{
  "dataset": "read English sentences (LibriTTS-R)",
  "hop_length": 160,
  "kernel_size": 25
}
Rows from block 5, named by matrix and row number. Rows with one number belong to one channel. Each number is 128 + 32 x the weight over its row's rms, rounded and kept within 0 to 255. All counts start at 0. Numbers have three digits each. After the name is the row's rms in percent of the matrix's.
# convs1: first pointwise conv (model.blocks.5.convs.1.weight, 192x192x1), inputs 96-191
# convs3: second pointwise conv (model.blocks.5.convs.3.weight, 192x192x1, transposed), outputs 96-191
convs1.103 094:190129073181139196117056098131114128147147189079130123128178105107160120138083161124138148139173214160129073096109168131115138163129170109090143096111138186164194156160127127147140114162102223163184152118133119154123144113141092172164076093118109203115110148082111094188158141141135116100
convs1.104 096:143148150114107220112152138127135107138106143117116110127144157121113133133169154123089074069098114129105127132114145092202091164104131125156146124136139152086127080118073090100139141031127111130082152126134100128157179175100067183137113166099072159105098088139142175071136106101110136106
convs1.105 104:143158149085127145120133122126139106166131159079129114091121120110126109113198108092184138134157219157139146124164110179199139155078179105105186153113113156102176160115105121091179152168050137084122127132200135171114176134166109148110129097096112127135099107129088115197128137177112138120
convs1.106 101:129130135101144118158131128135043098101122146118193136053145141062187149152126121142155158104125084116156173165104115173133162098147082125197064108138114157107142129150106096191159165168138122160129107114135155134131116180134129141053117077199171087096087154140135136138150142147081162096
convs1.107 112:154102126119137149110121159156146153128131208102147125094120129115114088157135074089178148170166156116116170134204123053159121124116162119126129147132112115089091124159154140098115123169140048122116151100114135106124115116130092156136143117133070153111121174033070132172156147088081095180
convs1.108 105:210163145167110145226110135122139121112098123150150124106091098107124161127124122069193154088120132117153085103128159077206136114192190150154055077143118150126102121157146106095074151063094149147152112121136066103168097131156119103114087149183086149153089125145123150137113139111109138209
convs1.109 104:150170172095147198079131114076084181161142117125133121106156146168124158163150163128083141090085094137087183111140106142153145135135062074121206143094112177164135107118162070131119085133129153108122121137169205141150186147104097132112130157163080118112144098016147159084151079115153100191
convs1.110 108:183169121189100080113101133191130110100135152131152135161148149142127146130127127056116102099121090096063138100084110120144093163108146154154090126105106148112092142133095132148121130152177145124086123166138092140154105106075168127079121194075191153170098075118095081215150114152138147148
convs1.111 106:118120138171086123137169134157113162172123130121117161123094118157145105173115085144124091128152131131088153116093137156114183108098131128130101133152151099170157109116114127123126138162074133115124135127172131151076090231043097134138112140182137126178122119170119184130092121147140129057
convs1.112 110:155116085157133114118121114100191098111106127105104129086129078166147168099129122162158093171045178140122114153112107138080154117068133113131148116118168106158166127062108136186107171184132135155101137148110147157151078130093161123129171147110125129082181166127131100148093100142160138139
convs1.113 104:119147145181158168159154103158104085154096140164120137159119139147075080146125127001094161132133100126070103130108141142132095140130108103158164116111157094176107093157155127114132102122128118128130115122128082154141126180040095120135140134162207142085124217101103140118122102146109148113
convs1.114 095:140139138090143120149088148114109138137153109140113111147119151135147137135103116145169108089121103164156121135106168130184127162129143141126169043087165164104171119101108118153131139175137209185162188082086059155141163126163065177127215133197132109063164132157136146135108098163164160220
convs1.115 098:148130117111091081178112176105107133150110150161138162131200136172119136071116137138078156104149109137162125144124135097136143171079145165124054114164168129093115088138073110122130152161094101103104153107127147122107124165102141090094144141111159153148163078150088088085147182116193169102
convs1.116 081:114159135101153127094150137127122139160088122148059111126115086107122096151094174136099080111139116147100133123105114092137035111085124093070165126124111127112162094101165111109132127129112117139149052107114152146114090106152139140159125139096159086022119138147134112130145147145144182110
convs1.117 089:154132119077188114145204123151146136163112119167129162251122148127129124086112103132113119142099141134123110113148120120125115112143153109139144090160142113101082120182150094123140121118135032141111147152169126160169125104135184124132048066099166190143137169171162191152140156154085085112
convs1.118 102:114114169087141129113094098121143164078130153148103078121114133092129193106127162100197105020142114142127138143141158161119153114180111095158040097035184144120138161116173123157125138184121116116143160139135172108073107135157176163096114114170101079137146129221075118122144181142133133153
convs1.119 104:086148179142138046141102105184162154156083124120153158150137143107190106119150144138169124111144137109114110090143067214143138104177095135194130186163083101162154109100084173159135089060138173123139100151068054145131123188151104143190142171145099108097137133157165079170103160177164160153
convs1.120 105:132109131093123148131160127083116142132098159142139127071128132098101115123107107150122108157028166162200126149135086112092209123101089178131192148145092079077104100134094137080162090161141066148127099122154143119050130161123112110091142172157111166101119124128103108128182188117132090099
convs1.121 103:130077202142126135125148129119123118145130174113183171130109146176176124092106119152153141136135096138205083127165128057156090126132099080072086134108180142123100109149109194145151124170159166111109126139157115114126084166070123162145132227115122129141134129163179159113123113131140135102
convs1.122 090:189126110185132098052114087146143076155168176118106148120085116130163101096125056121098142175116138159148151123097083173149125067153123144153177114133071119096123108103102165164115104142085170125154066148135088109123183095160142092099124158125187143154127137082222211130102113134101123120
convs1.123 081:125092139148097129139125098133107161080072126130169095134134165164134100097113144107152133088102144113098217105099150131093138201136068156134146144142152118096043138160124114080094158127056128131067099137128133136114068068087150163126083135178062167078197114126178162148148140155084170115
convs1.124 096:160117124148141116106130180159171104185172101172092102136162153128162121153098084127111087119098127128164081176165114091151108130115048123156113120161123136109107114189176140105085113140173113114086116114152160171162118127137102123101154109074190103134080168098151083112088089116115123056
convs1.125 103:088176119074167085191167128115169142165131157159154135206067123131112062088078112098191151188097110107103163121127078113133135173208177202116131122072164156138127079180158095182159157151121084127097135149111130171144161124052147219137130076125120121202154107138156096102131108097111111131
convs1.126 111:117107149131157161114128159092108103148128142133067088158132164179149016130142074096137071110165136089154175097106156147174117119105144156066164140173136136128110098088109172118052155049127151122156134147098063167110167109073136162060070143095110122085076129114156149103146156182050145146
convs1.127 104:181124122083125111110170140115099098161173145120099126182154115082118105120118131132122052203114120106085130129131163171146150143102130082128122091129153124145146157105155123099070108127132140078131128102119147171117086109079099125139118107099106135198163188179113158146132150133114119118
convs1.128 077:167120114124183097098157092152150139066081137079167200126138104130180135170188155106141120125130170150078087103159105126107094088120066085051127116154103152109090088160069149138132064152133150150139100095088130155130152127136148136131154175141132155053109133113190158110120124132152111092
convs1.129 109:096128109155126185172113135134118156085107155127147200152080080158201149132103210122159134150104079093127102144139135252130080154142071131129110062078175146093161107094095044110068070125117180168138154148134111173154115119150117121186128149163113086135144122174135156114128116120147195147
convs1.130 111:154161030140080074137148099132150127108114122098180088216171159128161164108094145123135054152091117184119064156101134161126135135142092161086103178093118158151130117101106119169144127116140129076123082137124138142115120114152158086145166131156145136084099154078140123088130124148188143165
convs1.131 100:111165146178109106106116140108158090081119151149140117145141168127165091069141110138066168116151141130139151117081110127148043149125160095141142109186144096124158112004151160150125132110148060139106162081140201155193161125082121088143173147123069132156098151130119138123082181137166143110
convs1.132 104:132123122168133122098139143146132114158090134109174093123125154146090147054150087156115170112198117106148133152090124121149158116126078059109141083117162124177110113086184150184160183054101099116176124114098150128171143106119154187114144094122146100108132155094132139113157167147173217184
convs1.133 108:139097125068139101137112111144131095100093153146139139086092191156161173128186194125170156108130096111088180079035142058144058155154113174190137137153140123162132140144179155104144151149087154109127093124112113141133129202103103151100114161093091092121123126119091119082161124175126090142
convs1.134 072:188158109117112103149128190142087133168162146155170097136095107146157059145161081147136151136137195084130121109132082110138176100129101092088162051114116160121101126109169142132118147076161118122204144152144107083119150082112161171226199125072165077106181070131143177118116090098113145146
convs1.135 104:194105136099104113120153142155132118105076186088119173159103097119103182141106125117135099111106166151126159105125106091111123158044089161146119090125154143126138153111188142087065145110158140141141113140191102152135148105123107134114172086136145161091150083093146159168143203082136079120
convs1.136 103:148150151096163132073074176087125163116139119099130097118046145091119140113157083093177182070120132107156114181157177116131119126117093105153112130117149133084144134123107079134189168138144100102106151117111113149135047112164127133122119094109161122148123117069121152136150094117175123142
convs1.137 115:095091145187112116155119095134149096098147150112099109113153100068127119146135164079100223091120097133150130157117097135176144152067098127101097129100141173191156118149082102156131110071119172141069103151099145167101127107110106130142125085190202158015100087135145141099138109142156126085
convs1.138 099:093141143115096090113171101044099120120078086109146128176120101076141150173128059123108120160141070071123116136105086106201128111156127101102130132070129064156131095104139112143097158094141083130099130114130191062088170128165106099118104086149083110128156084154142146180144131124061097151
convs1.139 086:095102129183120129081135115078080132166095083106083134118135072171090132162106132145159124186162190135126125105131114144148151132083076128123120082111107128154056144120133132182151130135133133125095143143155099144160139087147161081108163181116092135080101128072140104185074095137221165157
convs1.140 085:181128163137139108151145131087139109094076103090119128149145097078132143123099103163165087121119184121212129151174111119094138111167066080143128101185069153119181078197088080135166131127117151134124099132066077049127090165158143109137129114117117091140107101142144105145114155168140157124
convs1.141 104:117056116121095169112150168113128093125123167113158136144182124128065127071124108151165151122066125148098138159075093137208156105084164086135069078085144119075125164113116116157145134155110167132097125122143138130144083116105102184096162080116131130097097133107114146095111184152139114096
convs1.142 096:148173209116112109098127158119105136160110092136107087094125199179093160119115102166178149133148117189137119181101157103173062115092151147148141141082121162099086138074113137127118159146150138129125142138111155156090151083108106177172145162093120107149150092111074174091101166096126115091
convs1.143 072:086154134091098144118142098104125082118102117108175194169172123178159243140082080161120149123080130147178111167153103131114136088131135132065160132155064122089151033117142104080180121171125143118102056105110117093087088102123166076133137150154105204125065173109164139144104132105107159117
convs1.144 109:130164086134129105149108120142118157096124142126096143156128197049199119133106144155183147120114107092130149116136131136098096070102128082151069182101130134113115130109112097160132120100117118130066163212122113120115121222142098144148119195101190113101091104196094118169133103100123135167
convs1.145 107:143099204138085109130093147082105124110144158133151185105148113070115114095078175139048107130119157146116135141068134119088125142129126149081141087125160138134126131122134093124142133152137155189170145175109151135122165149130117108191114218123181127161080191151093102135121070106115134169
convs1.146 099:153144169108144121084134121122104149127117102123156145144165042126121135134118168126171081147103103119136123156095153152112163120132146088100118139136148143118174105131110099142120094148150150127142116092109143125145168166110087159094134120044171132103120113088116098117083046138058115161
convs1.147 110:156111170187130149089093163123196094091115177109113119147123062150107105101225160090081148104105093149156091113078136162139153116119194078151130161131149115117114154104103069133106137130120098113162131103131152174118130101162114148095158155101153117093100140088108095089122109098035176147
convs1.148 115:149117169143116152125138195067145142178135133173052164084105114130195175080135132183128142141082105129176164134120123134100204133068149140128170057143131130127041119080151119100145180050089115072095121108124129170127155150109177112113087063165126133117116099136089070118193128152131126123
convs1.149 100:111130068139120159178145118179182077165135163095064159141151135146101096126156106120114164129138164085185141114153192150114112125110151116143088055160030185138061145080104136162120126131203147147166130107079109200186104137128095091125114145124107149112161127123240102106109130141142154117
convs1.150 113:101160131159117137171170165066165145173097100144132112178149125119137108105142103137123144127159139142119075097077117170192105142108144143208125128107111160115182188138108118122114124109133133157192148130173172107110118070089127144137072160109128145170148137183101157117167072080162111098
convs1.151 080:092164128098145104130190094139103095137139086082153115109104096155143142089084204163170115133143163137118138050111157123149154115097100127142150118097086147069199131131136139121152090210129129138179131116122122151129172106139140080245164111121085142082087129110183141133104145151109168107
convs1.152 113:119172111111113145066154143119126084084182140120157131085151089079142145139114093068123126155148126134121216112168127110090148149079129068080118124151135173153143079150164136152114111124093144159083132124126161046071143094151120155090140078072151135066150139118107122112045109150136157142
convs1.153 102:139173213153114178165161112084147166144122173114148156091124063119125088147128065128152104174176106119161086130137068150142121134176085116122139159101137158137154139161085154181075148138161087208104061071146213104142117125104114122151127160162083131142138133156080136127065137114162125171
convs1.154 109:226145104111144099082120114160111116107106159137138142084113167119113078100162162100130146073134126103184137112092118094157122084126161200142129177164095154134132053140146085109115139074126162192103104075088141109140172082148124120147139114212117107137135156128109073172127108162163098108
convs1.155 106:112129171098101194094123132163084172144157108086129130062147158120149160190184074126166135077115131144130124141111165088213033149140138122095107053095125114148114132087149082140140127163138151086147105133080188128149172131133126121120152121231124154114135097110155127157152194155137112122
convs1.156 093:161104110131103122079104097187203148096124094092203107160065125128074119138074147078096118162119108124125186125071165081086097142149122141103117096196117177116091145171120143206139086114121110113102126119098139099134118127184175118124107179127131133128104110104125174146148102101087082096
convs1.157 091:101168120122133144109104128159161136154173147134078061144184120175106132112130129119126112159083197106042137177149090141064085115126135208082141182087131127087148184130160104116117162128134109142110089096088111108156162085127123153140140124084199166093159070106103076117146113071161140138
convs1.158 107:120137097133189136121137132165104097204115134173153144143130110119112114156153117126170152124156093099254102124083170151085167150195090143140153128085104083124152146094146128175177121077142101170153153100119169159124122138136134105124106134150162082117120158141137138106134170103155119103
convs1.159 106:144104166121141091152137122125103109141081127114092090143153098168084155102113136153192104143159177136158063128115139140161082113112145145182018133191156166150107089152130125098135085143103078112132143103190167117130158176110119121133174184122135127120145133150160163095180118071162119089
convs1.160 096:150156110100112144179120138103102153057118194177144132114107160146081115101147111127082125102147139144131196180129134129093137112140145089163125219123153167132152117072122098046130066142148099168169081133098118088145136111172150091061137141106099164127140151124130141117109078157121154195
convs1.161 088:118110157156134138104139101094135080074114110130140142086141094065211151165141143086122143113146138105102070161085076116096147104082110112086120099153152125172162108132135151123077139186121131141092147112110115147105094098112114133108084077169095118108136159070193123206159084185108136073
convs1.162 095:165102130177128191136077152128152131087124111215117172142158166081125197148161142149085125130082117152120153153179089137102098127119144147167175127162107163173129097138113072114169176129175175140106111099088100084176146087150149120067135081134059121127130113211094140128157164147174106185
convs1.163 107:127166124228167161091116135125119132111121153106148131107140134139108107103163126144185127105067145097145154133120099112098097122167147144147210095141122094126110127133095155151130082141115103197152132138147112008206162142126136125127134108087166121131105163136140100086112186153127145238
convs1.164 095:149137093168170148080171116104158097185091116186113146087174159113126176132221123075177116087089142124122130121099093133149114178084170156188138106121127120113096160132145108172094114114124118176141113126123140136090122170125156072144114133135128150163155154110112100126137169165163152088
convs1.165 101:098112159196099081195131067091175124123080134142134104067173109127053104106162112130115116113118097106126134118147158098189125149123085180135224114186123128143178117145183119121154143090111131111141110181130129108105170073159158134159112134153134137201173120096083107093159131098150132103
convs1.166 109:135085115096098149112165120109117096138146144163121153143179114189161166135100073093089141209084098153135210175161133101150110100195204132115181183163166142131140136112174215170102124134144152196142104142124129101095136158127149158117136111128155142121086167149110115122151170112130156110
convs1.167 110:133095138085153110113079160141080104073126140097222114172111142068091093103143114087074117167119128132132165142158134112181113110164125106107109151120130083116111107174108162118084183146143156225129110167115125102163121121168146079119107196118134088132106080120145139097117143082102130161
convs1.168 083:132100133133153147085076123087137118109112129142167140116151144125091114121105052169124072127079088117109085116131144090156088111128111093127135129099075159098130094155106145143176102188091139106132114082153118118129102117173140076141087113164077165097157119188146146105113127076153166138
convs1.169 105:158149150132143169118145111108084128117136102119134109133152143140128152146106127199145123116101051127156116146155152126088162187102156116149132135106139125179110133137120179150132123090118128128137139074126114141191120184139132147132136076000102111065120125121168165018154159109089140136
convs1.170 085:091149131109125151155082100118151212113177137170121112106099101137123119156134130157120097128132133108165090159169151129128081132145114141112122117164085122147089085135136139100102076108136156150172068103082094141156158158158153126172124093039086119049155173171158114145164091119176106154
convs3.103 098:136130143202093209133093156099080080070127165141149180048159109156101085139067144118128106127132201182135166182163122139111147114150178082191133117139137113174124192140166171152105162056131143101123120119142138099110109171122106153134153055101155174168085113069151085150132161156108153190
convs3.104 094:128135154133158083119164154174126183113160080130126118122121102107138160135137122227140138182111090084114103089080114135099107124076136102106182135107159123106169085210113166146121160131204117128186120145136121155165071108104097111133136133078136152112193097105134140132022188144042163145
convs3.105 102:141118104193160109112149141158164102100148104106134122154118141142088041120093126081102120138072042118126113151112128155133169116181170113125138099126186109173127119107183096114129163166124137122142108087126113094136131173102126117131151160163109136126178141045165100074160103111151161131
convs3.106 104:159134190149104135197162112103112166106131121144152167154104091137152147088100089189145101138144052103146161092119074164106172104131096098152118158156069135138093112167157106166134114123116126129083104145110131117098135109142095105067166138128125101094100134036156132171119148141102173072
convs3.107 102:134099086096070102150141096065138148096068073175165165108104056131091083167121194126115083112100087125101133113072091157127137128078134125096039127118133147153180138107132117108139118097167136103162089122115143099147141132087036122125092146141131081148081148117125100088109165111086089139
convs3.108 105:144146166097142149118125128065094141111132124144172102156164122103060118156105099132101116051156109168124085140070111041094162090136157157118158160139123179147117147110077143183103165073163107085106137111139186134137155148144119102176197133155139139104108138145115128134074104155071152068
convs3.109 102:160160123101178067097133197193111182134118109162086107072165190176144113120072143105149135122091133134150135132103120168146116136144088134149100081117137180076154122128129127111162119096149098122137168103124131196116108148158123104122115139146103166136089154101163103144128143087092076107
convs3.110 110:133120126130107054139126132157155167084128114105123147177177116136115134121096121099101131136098150119099208117123106156117112115121121118104113147163114122112151116118160126101142134143149128167100154034132103133111122136106102102140084150179155091132127149152124122048096120135128119132
convs3.111 106:132149177112151101197239106093168142093154124124177082130161099103138151141124136133148114117138114072074122090131174107110132118166123127167132164148118136118113086141144086145112142137112147136115151052146127157117158137076140127159152192156127171163145138108089117150121131119174110102
convs3.112 111:167051082120206133156174144129065118165118171145127132076134100173165178115117074070119104081151131123125196102126135184181140117132085113091100148138114166133120167115089124115109124093125081104096146113159151072167148107129109120084159177106101157148138131135117147139129129143141154040
convs3.113 103:096154124159178125137196116088136120090129106148127118130151138109152098110117106150116098130129131082095107117088159094138165188122154092145125114102207116126126108154205144155126140137139136114105155068152172100132164127190137142115101113082104179131191162124092074058140086178143114190
convs3.114 092:136119152102143130105179086110113130146162168081169104120118151124150152111135098114147114109122146124124119129153160108121159081126134159104120089119143038105114139154091109180123093167172138216142114140151168164079142161164061188123093126131166130159068091179138157117145126191113099114
convs3.115 104:110164117079095079107164113134146112135110116170126137079112097127153168173089136083188105106107148138071158088094155091136109172156160168113079133117164112121094157136147130131172166152051135102080103179116174098116084139115052102115154087126149088119118137153117095111144087157176090130
convs3.116 111:206097093063138135074160129104169111100095089122078090116088131144111115161106186123141161105110173126189135138144153122112147102155145222152109162116129130152145129106106158138115125159165145097152190078100105116119101099125148135176083148098122164093118133133169105126119140088126068126
convs3.117 102:105126118159161108146102160197116139191159108087093144134108125075141118153135097092087110098150096166107126123100113133136162139149174130114164047124076115142079172174076139122112093129142141094164105146089130161076107161144052084086178167158104100089158085134141172173130133149109166146
convs3.118 103:132078104148100178145101137099182096116098173121106124145168123115138129087088106115138153167158150140120168115110094099110146150151110152099138114140130104115178165147182077149119091100104118112121131107150159170129106113104087123175151103079217091121150110181141118116176141172217150185
convs3.119 102:169161115155124137100142086163124195094153168198100090157110132124145154150080097186096130082144144157100150105163174166071113116165063123179137121108132106187109111133080167144174158106107191178177119104150103041102126155110186154118129081138150099165165136097149102111179110067101161133
convs3.120 107:091114212101115100117131174154095174084141148087195155139133103156122170070103181128162138097192118103131086113129095163122096122127099108175112117105095147093126075121138145105158127127159129080104145137125141135129188101090157117120085123094142143137101108124114168123218085093097109099
convs3.121 100:138136228113119158110126147085136122090138128098138086217149189107178138129125149139134148149110152117112154141093156189155105156167148121157147081154130106086115139094124176144116099119117044144137135173084129156143170173096133121167096131122137122136134078121109114107138167163100171141
convs3.122 087:128111148056187156155098200126142127135068080150114073099159139104138122166107090058120154116142104155141155123108167119118144094179095088078105095194151135097168107124128166139090146181095144170109185158162184131112118153140104115137172108156181141120161185154102066110143150206087170178
convs3.123 083:073069184119089130088121182117131195095167145049140142209182125089081127089122128103197149134202137152128131161178121130149147197103074101168115161133154167089127127096138176124138145126118122133144145088154136133151110114095142142194145128102165189185117146161057150115182141118154134127
convs3.124 094:156124189165099169146145130117062180151170163119120128142155135178156093163139103117136126204121103175121148081089101166122144184137134143137144132125091076118211165113129089126065128103161176158120147122171155118142067169130183108084098143104161141146128170120119177085182092136107079156
convs3.125 100:105129091111028105147131132112144124086169141139080094118145131140173149119164086123094100109085075165135165104158125143137057157121162131125186157128137124105095198159197131144137093171122133065139154158133151141143104157123114195119154094093131186119056100133132144125095120102087125114
convs3.126 110:106129129099136109111146181145169077072158164121136094123139171105089126156148144172163083162132152073168084159111104071136120158170166106117078103071107114065158172109146072089142078137077111098180155089125076134123125121101145179155078140146113102107099132152133076096162115103140105142
convs3.127 101:107140086125130180088131180135163178103130093135189131098114128121137127118130127177130184111101182100106145108067113166123173098140078138132168108126102161090069131121096138169161123212178130134137106088160113175164165135145102134155105114112101134150090134103127138106161154165071105183
convs3.128 091:108134146097090175113133086098169110126139075103128118106080131155079185148131120127162199141101148123133133127133144164106099118160161127202137144168189121141134124109113182121108135168136194132182157105211091090140140108088201120080135129162143098074071185104190063164143160075100104164
convs3.129 109:165189113071093174137128090123136132137111133050199110158133167099134173091155169154151118181101080130117154135129159136095142073126115128125096118094112074148107141135166116133129133146101189136130073147094121182103117145130145156184137183131087102124127140135126125179081167124094152124
convs3.130 112:152108134145123128135167116103176110062149121183154166124110132152154068071164098178124158126104142111139169079116109198098156175121113120116096128122160161133200170123153087110140141141060113134139150141106100125065119119172102120124104109117118063073136154105134124145091149174165147137
convs3.131 098:105127140074089145190108158135192119143140083117168138117082089150162098099124208124177095141123158104143137134068113092186108115150087156116158099141146095096146119125154129139130138141156164166110128079130081120096132118141141093106128169175169088142095118132092173153147140135113134173
convs3.132 092:138090113137188167133159129095119135105133122101152137126135139170106104156052079122149112101130097117159127111158123054110094115153149158117100154179123114124149153162145117155198133116117176131153134062098162124126146136127178137110121058048137140099140177183173140125123229127109064121
convs3.133 105:166171131087143150132165126121106126121119075089132126119104131128107153147149163056136139122161101096144120135169118214185153135150103114142096110157141104153149136145168115130145125137096147117084072138123074138152135156082108176120146082171104156122119162068174106123151117042081054123
convs3.134 080:111123173162110129088118126140105128171125140162151157139212096126126116092137131109091074118173151125076103088134178099151059114157092143111155081105178122098146075131074126101150153108117089134129095149064183090075126091133185154092132097172117115124135071140122142073129066124153091096
convs3.135 099:186108061139146177161104079166143093157108117126084136091143062077157133112167129122064148101163089136138112148138150115122150072145135122099134159112158127099164125159125136130045057124078104080097140159121130098126132095208147132157112135107158111109129081082145100180102129175188162153
convs3.136 108:126106187145132065225132094126128126097160137144144139149128124122139129106140112069128175104169173105100160142090102166156150116120122114081105216138160117126144125136087185199095185129161118113140117089158121106134079164096152130124129134126146162127150110185117102141105162165139139105
convs3.137 119:144047147071100169108153151167123085064149167087087128139150165107147167171145172115136083135147188074119136137173146117202126095096151156173100153123152154106163185170101159086189169055135132109150123124134151153160139087099186177163148116112195135190094167140094153167168100141094190135
convs3.138 095:113116133189123141104166076084131092116101132094112118147179149130148091143139144140106166161101207179174151150118187154125139112147174174160117114077133123167086106121126176077123138136124150149103133174124121147132201111120137091166124170120129147060095118086136134066112106111136120117
convs3.139 092:133151166163181138147094154099115125180130110175121170102148157082142104137126094124165166127117070147113160144115138094084173086139134188079163121113074119103128129129132100062136191133138118117120081135095117120159130159082144162096074092107130186113170108120145141142089053126149175145
convs3.140 082:119117139157108161147069131174095106133127149130105163146088161126093139080128141110164158153141185145111130120090137168100158157159133110124150183129135132136115122120166131177101107127115103133124153141117158141156180182113109150154198129098143153129103070162147149198131182144140162074
convs3.141 089:131081180108121106145101161179153144144086116141139162124144123084092127085024167130160113137067116113120190131073150151076079107108163138176101146119142097115152098130187101178090153076176093095150119102107131129096137113090078167093139153144142113151134127130104167136135185206092076153
convs3.142 103:083147090099138144056145099107090111140140110111148119122142164125175133143168127122150123124203166138079129156152201095130176121154100184141139129125164122132116172174108150192108116133068113189100190176139072162127134086144138122080141086097105148131152107092146130154146123156117147126
convs3.143 069:093177139142129101090141124145142132141146113179144107149134101131173088114175139112111118094163119175078137085122054069096126119090161175101165081135064117150108174196134150107164141107145084088115142137156130189135079135130051141114067103111154081138159072096093180096163149134129134084
convs3.144 105:107103106139118130186210132099160123147208124112165128181084135102173083162137110087133096171112158136149145131140147156151096137137116071116168137089109129100120113089141136100104135108108122081106152202166133095129125241067136094165114154117131101079159129099101107159106104150135195153
convs3.145 110:085123119126144103124120136107115211083101164164094138084181118130169135120181138093116145126113123181099141128125113175241088080170123082111122060087148139128102124132139126156148138128036152095118093183110137091138101151181124070131121142178120123122106158181156121076127117095150133159
convs3.146 112:144117137119128158130104103120132182129099149168080122066126082151156128104146145111067158136123085116167154135073135117133144097078132088099149201113111118148150094089091138158085112156051145088125101155117070095124150072064155134139109039085137142150115092140148155150128115057148080151
convs3.147 109:133089121115140097108113167132148084139124101211141088152136042138125168152088170067085135109108111091100131129157143038150121171144123126093114141143164134117125121116155109157120099121160170098182151134071172083103103124133164194167096151172129157152132104132094126132061072141077135160
convs3.148 118:145080169141158165122097107083099153118123194090183162142139081102112117126143096182109187172114137122116182114099120160112108078082117149089067134097157196129175072124104098141078169164183141175141110102156148125146109132174108125105124142169135145146136139138167123093089133143106178146
convs3.149 092:148088150138123129093155108114129061056087136135141111144186095137175183112155136080076172133152137151131104105099131129096129132134123114108165116149082150119134109125153100097153100133083158175139123112142164122110165160139129142139107148148105134123162081116154181091160168116159077145
convs3.150 106:146137136115103098106156152130150110128133151151138161109130131130126170114155088107104153037132121170118150124072134157185114127129107143099079199239163146082166058137099091121080113111091130133094162126098202107149120087130090069113131127121137186155129164158134170138157184177112150108
convs3.151 078:186159135163131130139133146077077105117163119138089168155104150139169100117124086166101074110142070129112132102075111086182141107107118112163160174120116151142071106154085099072100083166159147133120122090130164125109171108093126092132150122166089141143117126084120177118145139138101172144
convs3.152 097:135072133180121144124148143177151074134160158175126142128128077105064097083168178101155161226072173122140145146102101178094112119146079152117186126141138126102109121117172159121164133129129091139206157110080088150062148138143125159184152098164137126109088118125148122108181121128165155109
convs3.153 096:122184140139085125165131075154099108114107144090139179098146146172126138184184118154132040134164101128084166075112103128158124103110125101102129113083106121082116115102115100099091117115158119120142126088110063085182099135170123108123167113181099088174114099115132182198136142230143113119
convs3.154 101:179148162141100126096104111078065094088138177078171145149164107130108163178109174131178090157072114096066138097165131102101091123174170069134167088103095150139136203129160073132145102140146142172109159120158108151105131117097135161090133163163171112143173115185142157134112130190136134075
convs3.155 108:109136151087102068079106148125159143102129142108156075114077048178119123134123200091160122150155131179165167159146195167118155089136166129105073120103115128118119143144095096155129120101115169140146118157146106142156105123108143102107117049137126137074105115165138143121156091131051122089
convs3.156 101:134187126105124109128104060124143123150164094103149123068145103117114084143150089118077097088085134197131114119121134115118068119104127158142135151098136116092189162104112134113098133125130092127134134129089182090202172091144121064102119071130148078097136190090118076132139127095109149108
convs3.157 098:120105132126097102133153175095145131136179089111093138139134160076133078163102122104160099152112211107121153180169146098120152126095132115149151134155124147090124118120141192154046113132117123073097152057176116100181095073063151129148144140097157172105177087096132140182101129083113170118
convs3.158 105:109105120144132156090137169072142119150173107133120120200125169077169099152137096125140201145158174118151099109143159189158149075139189156113138125140156154123175151149177132105116127152184128123192117100120183107153140163081168116110173231182122123161109166073181106188080135099136122093
convs3.159 112:098250135123177043098139138109129103066129134166127130093097155071078150160140121108141142130116146133093135068145175053100152121110169098094154127075129139137110109195144139105115111101111129112120190142131099133142185155186135085140104122106187055162106086155149115119128070147190133173
convs3.160 092:150126137126149158098097162121140133071114115120167166100111109150165161091156134152174174206186139118096153117099128102153089156196098136121131151122140101089123135154182100162086174115103169119080177168112141144121163117133149124053109189111145113159112135136167180151100098133141220140
convs3.161 091:105075081138069164091118106161203146141062136092136108153059105143123205103122131126057137138110123111173139118201121090102098131175149188069111127157119155129174115143183205119186103166139137166119091126126104125124185133120121081127086090132116076191145128109160141159117192132112160099
convs3.162 092:164092085144157129166110171094152102095126133151107137126122150085133123141105124137091179118141141128086087115082140088150080175066116120107205123134127101164156099118120089129066113114110133149183126166107133148095162118098160153083109114158135177077087102162107121161179101112157084124
convs3.163 101:119134093101143145142108146120036129137075124122166136131151140143112219134092126129169185089098045125152118135152123141171107108080098144090100106186066108110105120171090166126112098149134105097127143095159122097176150113174125149121126100123122203163107116139088180158152120155081152088
convs3.164 092:167169101141092142148154156144118136133117099124111131079130142169151147163129129141107181108204139146171095126112085100112182134130112155113175137136117146067140119161123205156155148144107129140105173092073102145091147109182116191091153131124184111153162132187102137161128209073154181123
convs3.165 105:129166106142136156099118130186124165118161123160132094180091116170114121232110119192139148111131129107153124128106148140099111119091164173137169136097116100136095171108107158133085127060172086088175117013168138144088154170111121154136140219136179163137092129102156186205123113106145168114
convs3.166 105:078139115134169142101098126138137173162112063131072138129086085142126191144170155099144144134158169103129108087140085097098168117192046168161121137131120165106142106118068112116075203135161099114161124107155101114099122119202098144149119112164128092108138162123160165083165157109128134146
convs3.167 110:140082122166122104171124127098128141180173158162110153035154106094163093188173103127144144078199146120151164119103139126141103119129092160093081104202133171117114201101120143101123102144194162117087120164132150098095129096099101098112119135169135137126188149156114147092100147135100131117
convs3.168 087:231167113122120137126120079074153172136144111144113081142133158135091159132128152128120124167103136118132127137119140161136167107100145160208191157148203090145072056109124086116183153112104139129114096135095144143218118138144097215142130173137154120113138155144198098096118162134108076115
convs3.169 119:110106157100140090126138137101132119200163099103094141255118148137119137078137136143133085135119123161114081163162127132152079141147110131165160150143132128131074157147120092151152132156202151144128124153119117099162173152052166141123131223205113104068122147166156108105055126121141135150
convs3.170 094:149102151112070127150068118117173112103162094086128132117120137107102097153088204136117156129102166125153142073151146100142092044171137085155109134161145122151092059099121127122117126147110157155181125097161118114188148120133115171162156170073168151088125159140147187112126169138093105182